A small CTC audio transcriber, trained from scratch.
Model: log mel input, arch transformer, activation swiglu, num experts 16, layers 8.
Training: 12100 steps, batches of 256.
Data: trained on short read English sentences (LibriTTS-R), 26041 training examples.
Rows from block 5 of a small CTC audio transcriber, named by matrix and row number. Rows with one number within an expert belong to one neuron, the router's apart. Each number is 128 + 24 x the weight over its row's rms, rounded and kept within 0 to 255. All counts start at 0. Numbers have three digits each.
Before each expert's rows are labels from the 100 clips, of 14848, where the router gives the expert most weight on average: "loudest band" is the band of the loudest frequency at the time of the peak. Only what is clearly more common there than usual is listed. The data: short read English sentences (LibriTTS-R). In brackets: how many of the 100.
# router: slot weights (model.blocks.5.mlp.router.weight, 32x128, trained with AdamW), inputs 64-127
# gate: expert gate (model.blocks.5.mlp.gate, 16x128x128), inputs 64-127
# up: expert up (model.blocks.5.mlp.up, 16x128x128), inputs 64-127
# down: expert down (model.blocks.5.mlp.down, 16x128x128, transposed), outputs 64-127

# expert 14
loudest band: 250 to 500 Hz (32)
router.28:148097128114156146122129144111102137107164168119115098087133104119126089083159143118092117160108134103112157103155110078126114176109166172136135117146087104112078130153089158097113153130149095
router.29:114112150101103158149126148126138117128112123146111127096078150111135129088122128096103139114161113125144129124137122102134143151114166122156185130131131097135122132172123119118089096100139117
gate.0:109118126153104141138150131115110151141116129121130100148148174167106113130141131162140144154151139125146153095124142168131152135151124141127107168093106155085119137090144132119153121113091149
up.0:064147108095136136125131121132131128126161140140127127170098091096139130134093126060143124116153118120143120112136133131124114152120158153151159130160122149112086147157117125113117137174124072
down.0:116126123144133123127112140131137130113124134107100120111147100068140137133167098077158159147132085146133165171143097112134144116132104169120123129136160079152117118091164109143159124077099143
gate.1:126125144171104135124109115122128153168111101127145150132145117111116182180087120112163098106106139118107113123169144161130123108132137103114110141135100106150131122128102115138127160154143121
up.1:101105116088137121117101103118076119110169143109120127172126163157143131098112098126122126157055148120105106118148147117144177146141140149161122151143130081114129110118112106091118136143122139
down.1:132162148121152070168187143096100131162119118118109118153109149125095080111133114155149123148158133091161127163152114136142139164135073112109184111092089154104131161139099106120122178143111126
gate.2:122142134190115133149093134096087140127124147092169149116135099125124117123160122160108144111120209118115117112122115128128169117096113148160094113096143133138125138110130137178113149126132106
up.2:101154127146139121119090134119139122115127119124151145098106134072143123130128090168131160113180148130165156100140155143099179124133150165149160117105118131102163119151147173119159088133149087
down.2:159076109088132088157109139193147125154121124146124168136129154141132144162161153121126124127126094131124132118160126128152138150145121115129146132135088122091167137132133105095136136113127087
gate.3:130090108125109102157106097095113168104122120131155158138142158124127169089164111128100106153062154115091090164157104132143127157165108142130115127098136163124135175106111112118123128112149151
up.3:162087134151162157090138142128145091132104173098135098153090102143124146125128126131124137130091104118158105088146129108188129093112138128149151114117136164164127145124141118078106161117130164
down.3:144154147118184124124142130119093103085075146132128107139140125168121139161119111147158093175137162140130110108143118141120140147101141116130114124082174102098112132105129145109150147096146130
gate.4:118122126142125142134159097098104167109129152137118171136067135150154162144118114172137137116106103134134099121170155143131135125165112147118118126176150140107103136121195128136120087151141131
up.4:055121164083137120139162113100156108112129146139072123125110100189097108131163145114137141167103123120131144132111110151140099103138140129133152109146108116124165118167118148099121105122160095
down.4:117113111120124148096110101137128125147135114115160144064112168097158125100126111119089145117142121099109132103091098121158105114109118137124151098131131106128088130131121145133130162105080123
gate.5:131111114160137109160140106137125129119121161136093170161135083142083137104089157118147148138117118146162076137099097129113097141079128149102105122130146133138104122127092123125127092135114152
up.5:146120131122141158135130080126071116082117152140121104134162101107115141125147112127115111071136147109126129151157164092102161104118107143128113111166151185101105155095129091134141148152131144
down.5:128098134085123118110130112141143144150151119158123128135125108188124107118132104090143132098120090150100122113106169140113114108083157154096135187102140118136138124132125097133145146183099135
gate.6:105152092178137136130141099146125120106156113129161172132113117167093140146118147160119085137064151147176120090101115118125108160124164092108105110110098124148135143121137113089124097134133139
up.6:054122103126125137135133142089153116116162140136106100097121164098120155125159142103142149154109133149165108143144079118133128116114144139127119098143135147097135120165158136117151101138058164
down.6:124134123111100152107117136157119182121148123103150169113151093134158110099102093131109095088118129175163159105155136078144139101133134124155118168132122127100110120139159114183168132147085153
gate.7:125163127139124132153112127120141143147115104123129180098122091153101164114171108146125144124127125125134133166173114125134140114114078166159126130099104135112129122157101097143106137157086154
up.7:149127089127136110141147122130126106104147135130176108154139153109157098106127173124143148098106106148140136169118160112149114120171169085100126088109123078146135131079145133089124110147127120
down.7:123132063151160133139113199141131152119142139078136170104128135128128178097142148167093137140085134153131132149137116133131115131122142100108107141124099138119113081116140147143093103198062117
gate.8:180148120151152076171144107136122104116168097127079139149157156144154116146122108133113118139082116125133157091121161125101136104137120138097104166194127102099116124121126097164124112144096133
up.8:136110116103144125155151132123149057138115148112132129104139180105111139139114120111139112155091123108139147130143086099153164162151178117124131170104131119166146144073134138114147144118150092
down.8:117129126104121120121085080111161107130117173152147130120130104159117156153179142092168141103138119161140151124140131126122131130147120128140093118136120090105130138117115123097133114110150106
gate.9:107132107183162098114087104099134128150140110161112149119140156091117093131128101157140152162145144105116138090106128147157118134121171102158130083095178141121164140148142110109122138146098129
up.9:110103127122104104154156128125169153112108130138088123129119088126175116105138141096102114104111133153142107140179168145129086134147085086116070105095104147098097122116091162117105104102117117
down.9:092149124184107138108196136093125151124151142099128127150185121107094114099100129094138109144126133121110112134106126169112119142126143091141090104134145105162129133122120152096122165095092097
gate.10:133108143117092120125145098162162113127114109137126120139112178117073095142145135157122140079083145105156128114130099138104138107109095132126106090106126114121094140103098118159083203119114148
up.10:149133114111159156158199128136123132130115154135111112118132134115139148143106143121129145154108126135143084097119107109132155127142169147124134133178111092148127107134108170108110104155140083
down.10:140115136110137111171111149124153186141101142176106141138106142129107130143138144128100117151100139132148114113129107109153152101164136173117149112116134092150115145121078135124088126109129169
gate.11:108158155138127126097138144168141097136106143168134149164171094117132139120154151110123141093124127106121094105119091103139106137153111143147159142142153146103095106131130122173147090095126129
up.11:128118135134137114137071128126129132170087124163093115145148101172105118110142172143146077115155129081137169143112137115115144094139102144128132131102160165137123137169115098169158089151153110
down.11:091101156117101134130102120104164112119105122124130091093123183100117127141124094120113114148150116155109126117112125151118140164136139132142123126110073130104132162079124142094111129133123113
gate.12:114147093166114118143139128120146142092131075127085115127135132121096121134095177110174127120156122093138126158134155108123112105148135107144123108158104138076127122146067141126124144144148157
up.12:122138100094106142078136136136161171126135154156169122166133124191136131111090099079118106138128113151131150153113147130093114157129122133160098136134106086177129127107100161090135116123104164
down.12:147152134132172111165127137093110096136157086136094105119096142098166138150121161157098144118147109125110146098123199112149127109164143085109150161096136137123106102138151119127107121117153131
gate.13:131125163157103138140127169130182149122118140149142117141108107110149102131145127165128127121089133079165125137158122149157084101127104119126090158136154145186116122128110127092161161137091149
up.13:100151163121076115122150135153142118124120138099129126127107119144164116132124119148152111119117147099124074117159115163146090102122111102110131183132120120152139104141102127132143114146109109
down.13:161152114132109114183124096142137140138091125093122165170132130139108166160145112117124114120179112148101105175126157123114094114109162057129130092170100173121125126121135146153122102114148082
gate.14:053134124104113117154195124105141122132111124138147113083143152168122111083114104135121150115114153146123165161137098139094121121117117092119158129130151152107122132123141090125126088143139155
up.14:171101119142128075182083128136113123123134138105163147132095151134172104098155148137121110132121106107142128151121175110099096171131163157117087125104122117137115148131149125102102123146104132
down.14:111142098139153137127114119165142119117142175168124151148094149173123115123104099163179137124149139119137088127139114103172081103120104148111103114145145132144116099130090086152089141113126097

# expert 8
loudest band: 4000 to 8000 Hz (89)
router.16:122114081086162123113152118137112186117144143150116137099142104116099130058117103127099117135120159087124164126155109107118109168121159166122167089136124122158090142093122138096077158132133125
router.17:137099091088132099116150094114122140096113131144125101104118121140137139125169156165125166168109174147112152085116077106158110162116098168148164121126126133128115125092129109075091165120133129
gate.0:133126209130123121166131118133143123197123097134109154105085114118121129099108126134156131145168151091125103124115125104113109130129148098127101157132159169156150153136102123096080089106152145
up.0:150098177097090169150133146137118117132146111087154137132137111140122109126114120110131159138146118096126105103147143102094134155132122139145142150121123140096181152131102090135155078144163114
down.0:121139087153141085102116137121095160087115120155101109151123136140090132137132157113119105128125149105147141146140111107148081096124140154121089144119104156106149112157149126120097135141133121
gate.1:099144124121133159122115131144123089157130100152173084106137147125100171134112147099113130084193111096131143135100115124125100124183113110122180092114117151105153129128128116084151147124128097
up.1:146161162102168131159120138131115105158139082145114108102158128128124135154148134129145142133159108102117170156140160122135116134150077086139107095139141133103097185133094148160130163125123161
down.1:113145105169110100163135107118130100129096164121104155135119110126098129130119144148088115120126131131147122126152147118115137072144168191160146099094128138131133134124115093102081087130081130
gate.2:116148136164145096131132171128140132158155148153149127109114113143096121104156087112182164130153123151133147120159131137167148128141126141153114098140144166148115154092155119155119124157136114
up.2:124112095148095088143143148084140141140121162138117117122158144112094091141138169137117120146121136155159114141064151107138122145145146133087119128144150167148146111113117123085134105102108115
down.2:105055161114141141123126107188151166121141067162129130157122155152141116114119126114147143161134107128113148176119181112082128108097096181126147134128154154129127143125129172120146138181118111
gate.3:117178166137131152097152115113136134123154129091103177121138165158128104125138093095143107101092138154124129178141144140149113127146136122131122133102104155160131130137082099145117127101122117
up.3:133125115164143184132161130149126135119125182138155146129174143139181133113124115104152133100112115104099138128120146126113119129127102145156150119111143125130183065170090134168134097105141144
down.3:101168126140160164119119161090193135136141139177111148117126174158122132134134156136104130128151140133181102126150114145122119127079124095115098169149076131092092110129115138126109127165141124
gate.4:140150124102154135151115143110115129143107131160114133174152104127148153134095135162129123120102125107163166110142110101158130126116135133080174105123129150128117128107081133136133072103126131
up.4:097143140110111170145125110147115115102123138180127094122105128159120115129105154134110141148152110118088127171171109121123154094086184101144144140099106119109176157128155123151103148126177142
down.4:160153153111113118136123053160114166127141140142175117161113075094117180139133102128167123123118090122103143125135126137168209153116149110142119153117189136154150139113141146101129105176141129
gate.5:135147098106155138139153120088150172124113118135100118133135101149129132128088124123119089161131131128149105100107140118143156147088149142160108099130168141155137119130142127082097147123132115
up.5:132132111108095107133117173123134145115115128145125165128107163143127150137120114172087096142176108132108174107136142111143141074155151105134104121093146120145111145112147088161145093164130141
down.5:124134156124168126068131117115161181149124113086125144111119111159116141106090120113130175141104125122152126122126132105111125134078161087092128132135164157138166087158127146159164109115132120
gate.6:118148194157114117164094100129145145127145109180136144144159122143115121113146098158132100132108100120122104150118102113091157077129153069117128161112159175124118130136175123157151111096123149
up.6:121150110148131148102131124151141090115150091157143115056128105142100141141133137124112132151114108135104077129130091096117118129110107122122126169130136154138086123086147151102179131112142168
down.6:122146101152162124119121119166115123142139131114125097113109094133116133161134133105122077152129102117127150119125139124099109079137114123114150101120117138131119122153112114127123094174107146
gate.7:128123125182105140134091145144112117125128113133133143109141127084065139165139118139128122157117107130096112174138123177171089122117114128126166116103139124128119137160075121074124107112103126
up.7:123117122127089128140156115157108115123124151092113177135137166150116108132139127103105115092101115128148161141154144110116109110119137083166161171093137127106153133129131096127148134129158154
down.7:170137158104120132120102053140108126175130122118135150147114117130141133130135068109133103152108166106137118112112180134109118135103136153139143115104116162114120127088135135123127158135136149
gate.8:116153121143155129167129148111143166113098127148176136134096129119169117152179170119147086119134153104119123132128107124137125127072118138122153137105104111137133114119140093092118151110163140
up.8:135122155123094158091124111104115080162113090103109104102177150140094169114117139104139153094092115138128115155101163131125097141175147137137125136129121140129122085102127142095166128144168121
down.8:133179135130135136123169138097151169128135127121113120106127122147090100123184110147122104148168084162116135147153139162162143159134083117180193145106122095113098098111128114098146134119113124
gate.9:122108153119138133117122156161121153146140146139138135122110105097127147120138141140146129122153119175162105109110123139116169108136111115129128105070151105128141160126143089147120108125165149
up.9:113102132115118122106166123115150133084159131145177113084155115112113164087174169120132128122138159107122156132119098130143139134143130121134112143145131108113126116107141098131135120138077131
down.9:200175177144133132134125122094144143120147134139110127146143091104146159120118147114132107109094142135147091130108132114139116123139143137106120120100127141141088098148157164118106052110193149
gate.10:135148097118128072105107114146110112125105129092131184181094129118150130139121152139139152159115159113128145169108128146143129136134130107126108136121123115129137128153136131111120117095135096
up.10:126137110141133111117132126094102097119134100150110125114144116097161091130160163162125127091126180114115160133096114140138116150118160157129111072089147142139125121128101151154113100173119141
down.10:096108148137135130159124111174107099133094157150118157085158134123122094133129137121141116060126167097132132146167112121164102138154164111143097141162116137100105089132110153162103128114139121
gate.11:107168098142096103154129129154135154112105104131169121102164117155054102159086118113121123134133106143120121124140155129106175125162078087151156089106106173127119131135144120140142140113147122
up.11:160115181114128126100137129142137143153127160135072145120114139094121171129117085135076112127138155100124134186117099131147106110138128134188115103082120153130120092147132140105104172125119128
down.11:122089108147149125136113127106137102153116108104164141148124159124101093109139087149125094120106172151143103123122165125112096117161175166127154115124136100088160125105100111091148134166170112
gate.12:122115142138128145090181128102138113204128136131132130168130119114093106117108159125121130154145158167098083129154120105118103131132122120139109151107160118137148099168113093146124179150114137
up.12:127143146143114110131162109101127150169133166119116151137110118153155095089145131140083137122124168153120112128114108135151109153115110117143111094191130133127126146118157161090136144134135105
down.12:171148119186113144126151116151138105150117135137136125129100095143121165119121139150106138121102075144129153098120072131099126116151105094152124136101107186093130121108149155090086145135161136
gate.13:125133106122126098151154131144090132112143132169088138137165127141154174178138153110135163063145131158111087133129132182085118130126157168156123104148137139108156122103127092123109132108142117
up.13:118096108130099100115081134107109111127134129151101099139121128130182127101090107177105146099119164145122107155129144146168108137111111097137118089143144156117112109136103160177153138142145103
down.13:157130130102100151123132117178154135154103095122110130119117140122116194115126158112132183163111088103135132158130199125110116139112123146193143073111122092138153153160131122130128147140168113
gate.14:124111129158133142119098095117142120097102109101092119133132127149118096124128150160119119119146118124164132115145135200122192138133127106141124141160141099084094138147103141109131119158117129
up.14:093126119087106126107104108121160106156096152140144124100138107077156156130144115113145130077163163098127138128114175162094128092162103122161105106153144130099118142140152110163129159170115107
down.14:128153166159129144124160184134143139140121146103111128098074122119107149108146114136163127147129134135135087085166139078152133114065147092102089154111148134165098158116134102108134121129126149

# expert 1
loudest band: 250 to 500 Hz (31)
router.2:126148136096099160118161124131123094116079141157104124104168126146143131099135133126115094101102144149135131172139142147101090118149107101130205140130155110138133150147107100094088164096106094
router.3:155158126120129163123154179137153144141132112152124141095128123117122103096128111110142082087110133112133125166167139114079113118117156167128179108122095095125135119165113111115096180102100107
gate.0:100112112134100124117147166152114161097145107120086089113115093121137146121130111148119137119101138178127146161164122105130136141130146136123152120102129118148130167128106111095159118117159109
up.0:117136157143175150146126122091156143133116134125150115180137179082089160129126121136136086147167155129153154113142152109133154122123096157100087109092156115131105107108121144149142122129088127
down.0:132116131115126158056140123177146141119129114179085141121164130147091116107149175109128181140114127153130125140163126137115121150087123100155129153138110165105138118116190162152159126122141118
gate.1:122147111090181134134122184103123136117147055109107104150112122108112081122072144164106132154130135138133114139159170119110106124145163100087127103131124133128102179134119146149160107100122138
up.1:121101112091159143129079123127147134131076149132108134163160131109146131128118155134172113146176123116132149161129109104079188109182151141133118138100095110156136129127144128116109136140130158
down.1:121116127105123117121113133155146054147114129176149148119128152180168149146180166073100114155113154178121129112153135106122163104159126115100147110120087116136138130127162109124116115133117114
gate.2:091126146116102129137148121158123113111120085159121096130088109125139155156141109156171155109112113102145147153168129124099119115123100131149139106110158117121102131147153137122137123101116131
up.2:107149155136107155153164119099124155112133115096100150059136143137122156147150141136104141115133117143110171087140105150066130159178138161129115137159103116120103155108096141132166095146147143
down.2:115101090155112131159156137142124144126117174119098116120153157091106117125146076140140122161082120126106137107127091131135143114114088127122179107154113118124101114138135112149119126127105204
gate.3:143160104134127126109158061133140143098144161137100128104111123101120178141091155129108093161175112162147127136124150090161103125161117129141145117176082144090078141147118112119154122105155077
up.3:156140098148099106117161102112127106089118117137080083119165110101102215128148142108138152099155128116139098156123138092134145144156119115137097125110110094149140111150123141147150165105143122
down.3:104102121111097119115143109157129091107113115202122161105124135154137158096149097162154115143132105115156123122185116134134136144112110127111093143160159143131137125131143118125104139160101158
gate.4:121131133163138110146112136087157131100154103111150123133146082176111136104131102112127145121079133081118068096107123083113155136136116139128149098141131137135134128142149132125117153138135134
up.4:129137134116092140084115127114137169168128151099169129150113154115119130165136140102158112164127170115168134168132116157096137133092081100145137140157114129138149149146158170124130072113126099
down.4:119115152144104171116129121110167131109137105102188147135144110112158154154129124133167133128087154080151111124124096135137099106110122129161126072145157150103131126136120137164146103141111088
gate.5:120121143120091095164123101117187150148114123131150109128114137107148135121119141093140124126107124122129134103145078137135140191103139098110131164106134149096130127165110131077173129133139130
up.5:169178116162098125130138111178113081145157114154157161148139141123152102125146125142163120161165116153101132089097107106092127138179163178132146128124140124118095093151111119092135109131140127
down.5:153172132103093143127155148143092119176138121136116127109119140154138123109139131117179137135136152105093096123109112141129054164137155132127114115134119139149159144146135131162130135110136118
gate.6:131112163106134142112077104130113101137126147108148114097112127153122112123128113132148119161139093151110102150143102136185144105107143162147166125150084144149164105168170125108088137155161157
up.6:089154138115139123100079122087146158119132122138150136176119140161129114141143110180143102168137134099135092131110123132120133137123115108137156098146117129148141118120131138130119086141113106
down.6:107157117161101140105126148125095129136129134136114144098163105111152139138166122100128085079090148090101151133144135142077116145188129109122107101108160089159149112159091102121117148135104146
gate.7:143115128144146097117134148099104135102119131148086137141090114116109158111139114085136138083135126129182112114168141108181100095090128149155093109142162111140156144161148105154172133109135125
up.7:114107149126125098138120113142160111145164131076095095139164122088117138118123134109121125100160094128147138176118165139105148096128183184114133140135121141105153128150139146111160166154166105
down.7:171140101159093149124099118180084162120143133111178156094168122131116125127155137121112164166167106145154132089125152153120142094121114073115150124148108161127117096102143078108088118087115125
gate.8:107133144100171111106132168129156124115170107089143144122110126090122090153113164101098103091113152132153140086138153140160106136129148131161102117121188117102138099089136117115124136130157120
up.8:145192128091113100142134106129150151103096120109151161111149152100113135110113135111133082157126145143079147075172142112125087123108144140152114098119154166158118120159128164125116124124154143
down.8:142117108179142196173105149117128126110149148163097117140093131116130133112087145148136110122084113134169148141156083130120151136124136131140125157144122157119110120064119136121132112157079112
gate.9:097135145087109109122114148100165115119128140135105188128100127116181117140151136090109170122110136088151160131111131121189124106102116130145094119123095126134140116115158112125100114181145136
up.9:142117149156188123118149117104092103119127106090159094179126118142131132140147161131156101133136180133124122109140143131125127134108183125176116118127124086121108142116111116138134123134117137
down.9:104116139047098105147143133153142173140075181171138125150153094136137140151132132101152114125116120081126142162136145128116152124109103144135136127132129132154127092117205139122128131142127130
gate.10:112093100111113130102111123125140144085124116146090148134090121137125103138129089166102122113108127146115157105133094169121142192115101152143118105111129143115149130108169138126111091135132151
up.10:134114133143139101120171090150169148168112124107156088095168135144130134092140117160121142131169127124110165182153150109096174137117141142090111099133134155142081106123123114133151140139165151
down.10:136112113131132136152075082084132109113106122135118130131125115140112112138141101117124093117143080114098145129119115154148124139141124157135127112166173098144142133130163155154097127132085098
gate.11:107106123116139104120116151117129150112133144111183148116105145111118135075149079118146110107118088130119110095123127078142165123137126164141103119119154128112110121148132109124116126129132138
up.11:142099180110109146121145098126094152138132145110133134118125108117128160118094087159151170086175088132142110145141097109108153133108143124118081116137133077088099139141130134146184146103133146
down.11:112134111125142118104107109158129122163112143142096131167130177124085117139107105137073157141123126161129096138151120127130094128191153106130130155108150132176119120135174093195072101095147107
gate.12:091144166124111124151089069130143116113170108129083141148134160115109134125138153079099146122183092123116131088189107133138099120165151117094142148145161146086097091131118111159107098122157138
up.12:109111107126126145162123144126127137124120131121085156127144096151144115117118130105123153142139146095125115096125130166146150132127112106087116174155166068172118168133118147145129129138083141
down.12:118117175123113150148174140115103106133154129126138170146090152159108147121160154138144054171146133146151114121143122129118124090137088132108131128175098161133130101154088103107126136124141147
gate.13:127143176152107133119093150139101140150110124188094080128133184094123160171138158139173134078110143127103102131129128116103130142121175120141118131083096155138116125163145089130146129147163115
up.13:144101124151103073111117111135151100138108114100123138159140131100105105108123069158116136131111115140152168070136126139137112121166138132133188125103099134191096131166121166111116150141121102
down.13:115183165156139148153103118061151204124128150127149160107124148113132130144149161110107148156163118121106110154148086177148100112085116128132125148125104116117144117121063101110133151132145124
gate.14:134122130153113120166115109122162164162166089103129110139140092095156161134128111119139148119142116115157134116100162144155181173127130100182108073132143154074132126147134148122095156108081118
up.14:116115159109136139161170114091101131119147142077140110120139149142128116158143116127134104120122141128126123121120119137135083161099109119108181106130145154090134140078104118104115125136126123
down.14:125144139117120097100083122085147099093135119156125120106158118083129149095137109123142147157139123169112130115149127106171131092142100141140095120120137088175130122138135126124082090130117179

# expert 2
loudest band: 250 to 500 Hz (28)
router.4:108122092100110135122180143097151146105153128118116148133127081134131151122154120105124088123076144127146148086174078115121112113133113105148160099126151097129123158139127119093083171096119124
router.5:105146159108110156153145130100084125103142115150144074134133131117126143096168167109169129096071146101134140117152115148159134117139150160159167095151111120098110111162121119115153117115121110
gate.0:083114148117097157144108100144090173122136158110123120143127164134119134127104096127150159128154106126151069135154140141127098127121107118125103143186159130109181129118138111140113093138115113
up.0:145133131159157123157123125087104140089174117123149129117091108172124126135149113081111111123095141114121148150128116170108160123139120188134149144154122109140100124097117128132093184132110154
down.0:121125116129130105098132111130141127113134119173126160072125158154125107122133152154120179130103087115133131112130183145100124135158137162104116118110105118107184125126162140149108104149131149
gate.1:165148129175079114121139124121129144094124128132155110116146192145103119132131120123151148138114141107132116126154157153121133084089082155149143069150125109120153118088099147151126123149097118
up.1:124126096129183146135111088107170142147149127102109142137095110156115145080144135106142149174139108127113132148118081144115132140133146155120153187133110098151129172143120134116106115089139161
down.1:128140176129188146079122129149117139098153122152116099139135121138086101150137124131142128093104118132123156081140142139143118106074145121139130163137132152116132139145127141142130076130134127
gate.2:163157151115187098140109145103108111156139096129164103114152150137147099130109110106100122089132132125085135118079148111150152136163100128125105192135134120119147143113111128138106112130132116
up.2:130174115123104139083129117124124145155108086116099153089113146121148096116135131166139113189122105170102171100122126137084113165080130151197111169115096147113109116152149124104128126161128150
down.2:136127095120163101175138139148129139110145094139154120175139149126093135138090110127151145128157175143149109162092124093110131114144127165134146097130108154110113116111093169137172134122144135
gate.3:126175121128085134129084133162096099118129093132124094122131176147119104126179127123157145108140123147135100091145135124145153110102112142119118140136115137162144145131135120141134144132187165
up.3:120083112133131101130087101144109134132108139126111113147164146156104148101133122124117131134121132136121113152143200128136124098118105131102139169077124130137150142164132126146099135139129075
down.3:140144146108093101106139106131137107101156112121140157153130139138127147122159092087097171124149100086071146150112162177119130127130151134133132128154080139182127076128178138166115111158128092
gate.4:130104133153124130093110114123082147176126120112126158133101125146140123159108104115116170135143110155121098116125138101125189151145130148093178082130132088139104101143128126166065158119161104
up.4:101094114125138125099081115183091192136060149155134174090127106158139126091134124092108108127122126146103130135138141133117106163174139132113169115142114116096141116107110107167107122111181099
down.4:143127117136135152142119139135088111186123129142127149137125144127111181078099140111164117139082153107136164176114107130123141121102106122146149137106103121131176160104122104162185083106110113
gate.5:114099150167114098116107158126161118108136073125147126068154113084133159153165103118143115115082124129104164117162132109107146101114138119141150121091122148138161109150162131184158122101130137
up.5:099105178133084159121130101172132116122143130134122136166114113132135103148108116115115154174122113097165138097128085188146142106121130145100067102138091147122112147151155132112143121140139108
down.5:156148119122133086122159110107117151115161101137120085113131177101138122080105154176145102098143124164099131130145162139146159090155099180146088124125121182139119104134100108120126114136154164
gate.6:122134169187127090102114105158185124117105165135124133147110103162122131156126116137086141119121117106111137138113127109116112112154174129101084152092124181138161190155144138153158096120136165
up.6:125106127093103112173148118147123125114152114134134118126096125126109112076142155143089170132102095115122163131180131122131153104150115117123149167144138125142056117115114135127163141126150118
down.6:111158093105134125081131090142134077089126138140098127125129126169131160132114125145142133153164125131112145141120099110112108103139119126116132102126139156124159176087177141117177134110136141
gate.7:105156132133098115103071141104092163118153131117146089129087164130099120089149133144127137140109168159109135138161156104145140128110114128119164156152141156109139152084076110124109127148131141
up.7:118115149115121146088130145117149118134126113171124114187137118129106121150141154168161156177128166139141091162143126107134139113128151084110114112149087138112116124079130136073070105147137134
down.7:121144187124118160111124176111085150194119122130138102149134123124114144133141123164116150163122151108161109117106086080130124156116122125153151118160109139114119105130140154116077117119088106
gate.8:140151109142161117087139119080141126123129155113131119133089148124142109174167129145122114137171089116088130105120141157152136125155130144109098153105141178058109113134161100134136154156132157
up.8:104139170147124141118156124092108155192142165090148105135130111156086098112105130143086106158146143107153110121164111138154124102109097112124120095128111121137101124146123151126113138136144103
down.8:112133169126129139110106097145162087101151130098104126112153123152121102095134124096082106158142119125173135085144116115107119153105157141148139152142166138138136117117122123193117138131081144
gate.9:101054135100147099135149112141116129159131163138183156171133107167105068108086096129127121080153106143153105153163097121105158129134118126101123150166148137102154109127171171132157149091135113
up.9:119093121133141097112108125135191133114138182136175112140136134131116129113125099134106127092139074151086127122123110167095113128113074122146119142118119152150145130120170151138178156108165151
down.9:115133120142128142153127110154132150156156091087116143084119153129165126107139121119117150106066197132129132141138116100157087154141155097137123081119076126147137113134091121109094082166124140
gate.10:126190181111115112094105144179089157127149111141138135073143132167151114109095123116121133127161110123117155086149127126141086143140092148124103097137140162149127145129140116126131141145120155
up.10:168125110101122107131136145118118129126175126124145084121119142120109113158140140105120118069094072139140124124093135141155124135107148140118115124107133142142170124124113139106140064121127101
down.10:173121171140128091122093108125140137145114121126151140147124094107102159081157097158111125141147105118110102073157113098061131149172088100130146161145143097151105158142136150130143150131131094
gate.11:079118102114100114132130142148151141145113136143124082090101130120145126123142091106131126092146097150125110152065132119113146142144134097148159162167126140126154103171132090148154130103126140
up.11:103127147139141126128134144097136108136130132174144126144128098118111143125064118092071149113168115143152173147119126118135135128121081100136107136165109152150154134165135100140169112127103107
down.11:114102099110104119099129091152152145144122097111145125187117109160144097084138139119147130153144102144146106189147158152107105119115152111112092140112185152126133181128097111156143159147136112
gate.12:154142142132173123133099116137138095123111115083188125129124126132135113129146133135112117126120100145127107087145130127150065109101142101130161101138148158103152171166108119123180120162119142
up.12:101139188174123161124120101120119107117126150140172120114137106153143114104123104156150121098145111154141102130105135083170113126164175043157122142147163106127111141157161124114130141147127108
down.12:147151123123115111092117114111178134142131131155106150133119118120128164103121180123113187141127122169076152102146110149111163128141147178132077163054141147128135123131081139111116147130145181
gate.13:114135130141153118131106122153151097089114118073110122089156112107132132104103130103105128141123117140144121131125166156163107157101099130132157135144119125123147141138149102151175171122142135
up.13:099102139118140097131135157130131119100148083144137098103145126107148156158138150147141119126138137164130107131130117132133140137167091136108130130125133091107165134132123092121127129100136203
down.13:112094127073143126115118123128123164160171132169120126103118148115142128142152133162156068157196129105111115138149129152134153132093100096092130098096109096136103141131096125125098104141109146
gate.14:153110129099153130156114121188140139107142139115132118118125128146094138099108088081148065131107133140100197161162146126149124141122126099108130137135165126155124125134129077092134141155154092
up.14:140107132140186143115087169104126118138140144153101154132145165123090104144128172089122119108096139149140162138179150075122093174115142126128158120126114114117099127093108100150140085138117057
down.14:140130156144135103118181097142137084137122127142132161103110157123139119125099164124128103105101120147146086129101097181126145132130115157129164151094097146132100133157104154119084141142135175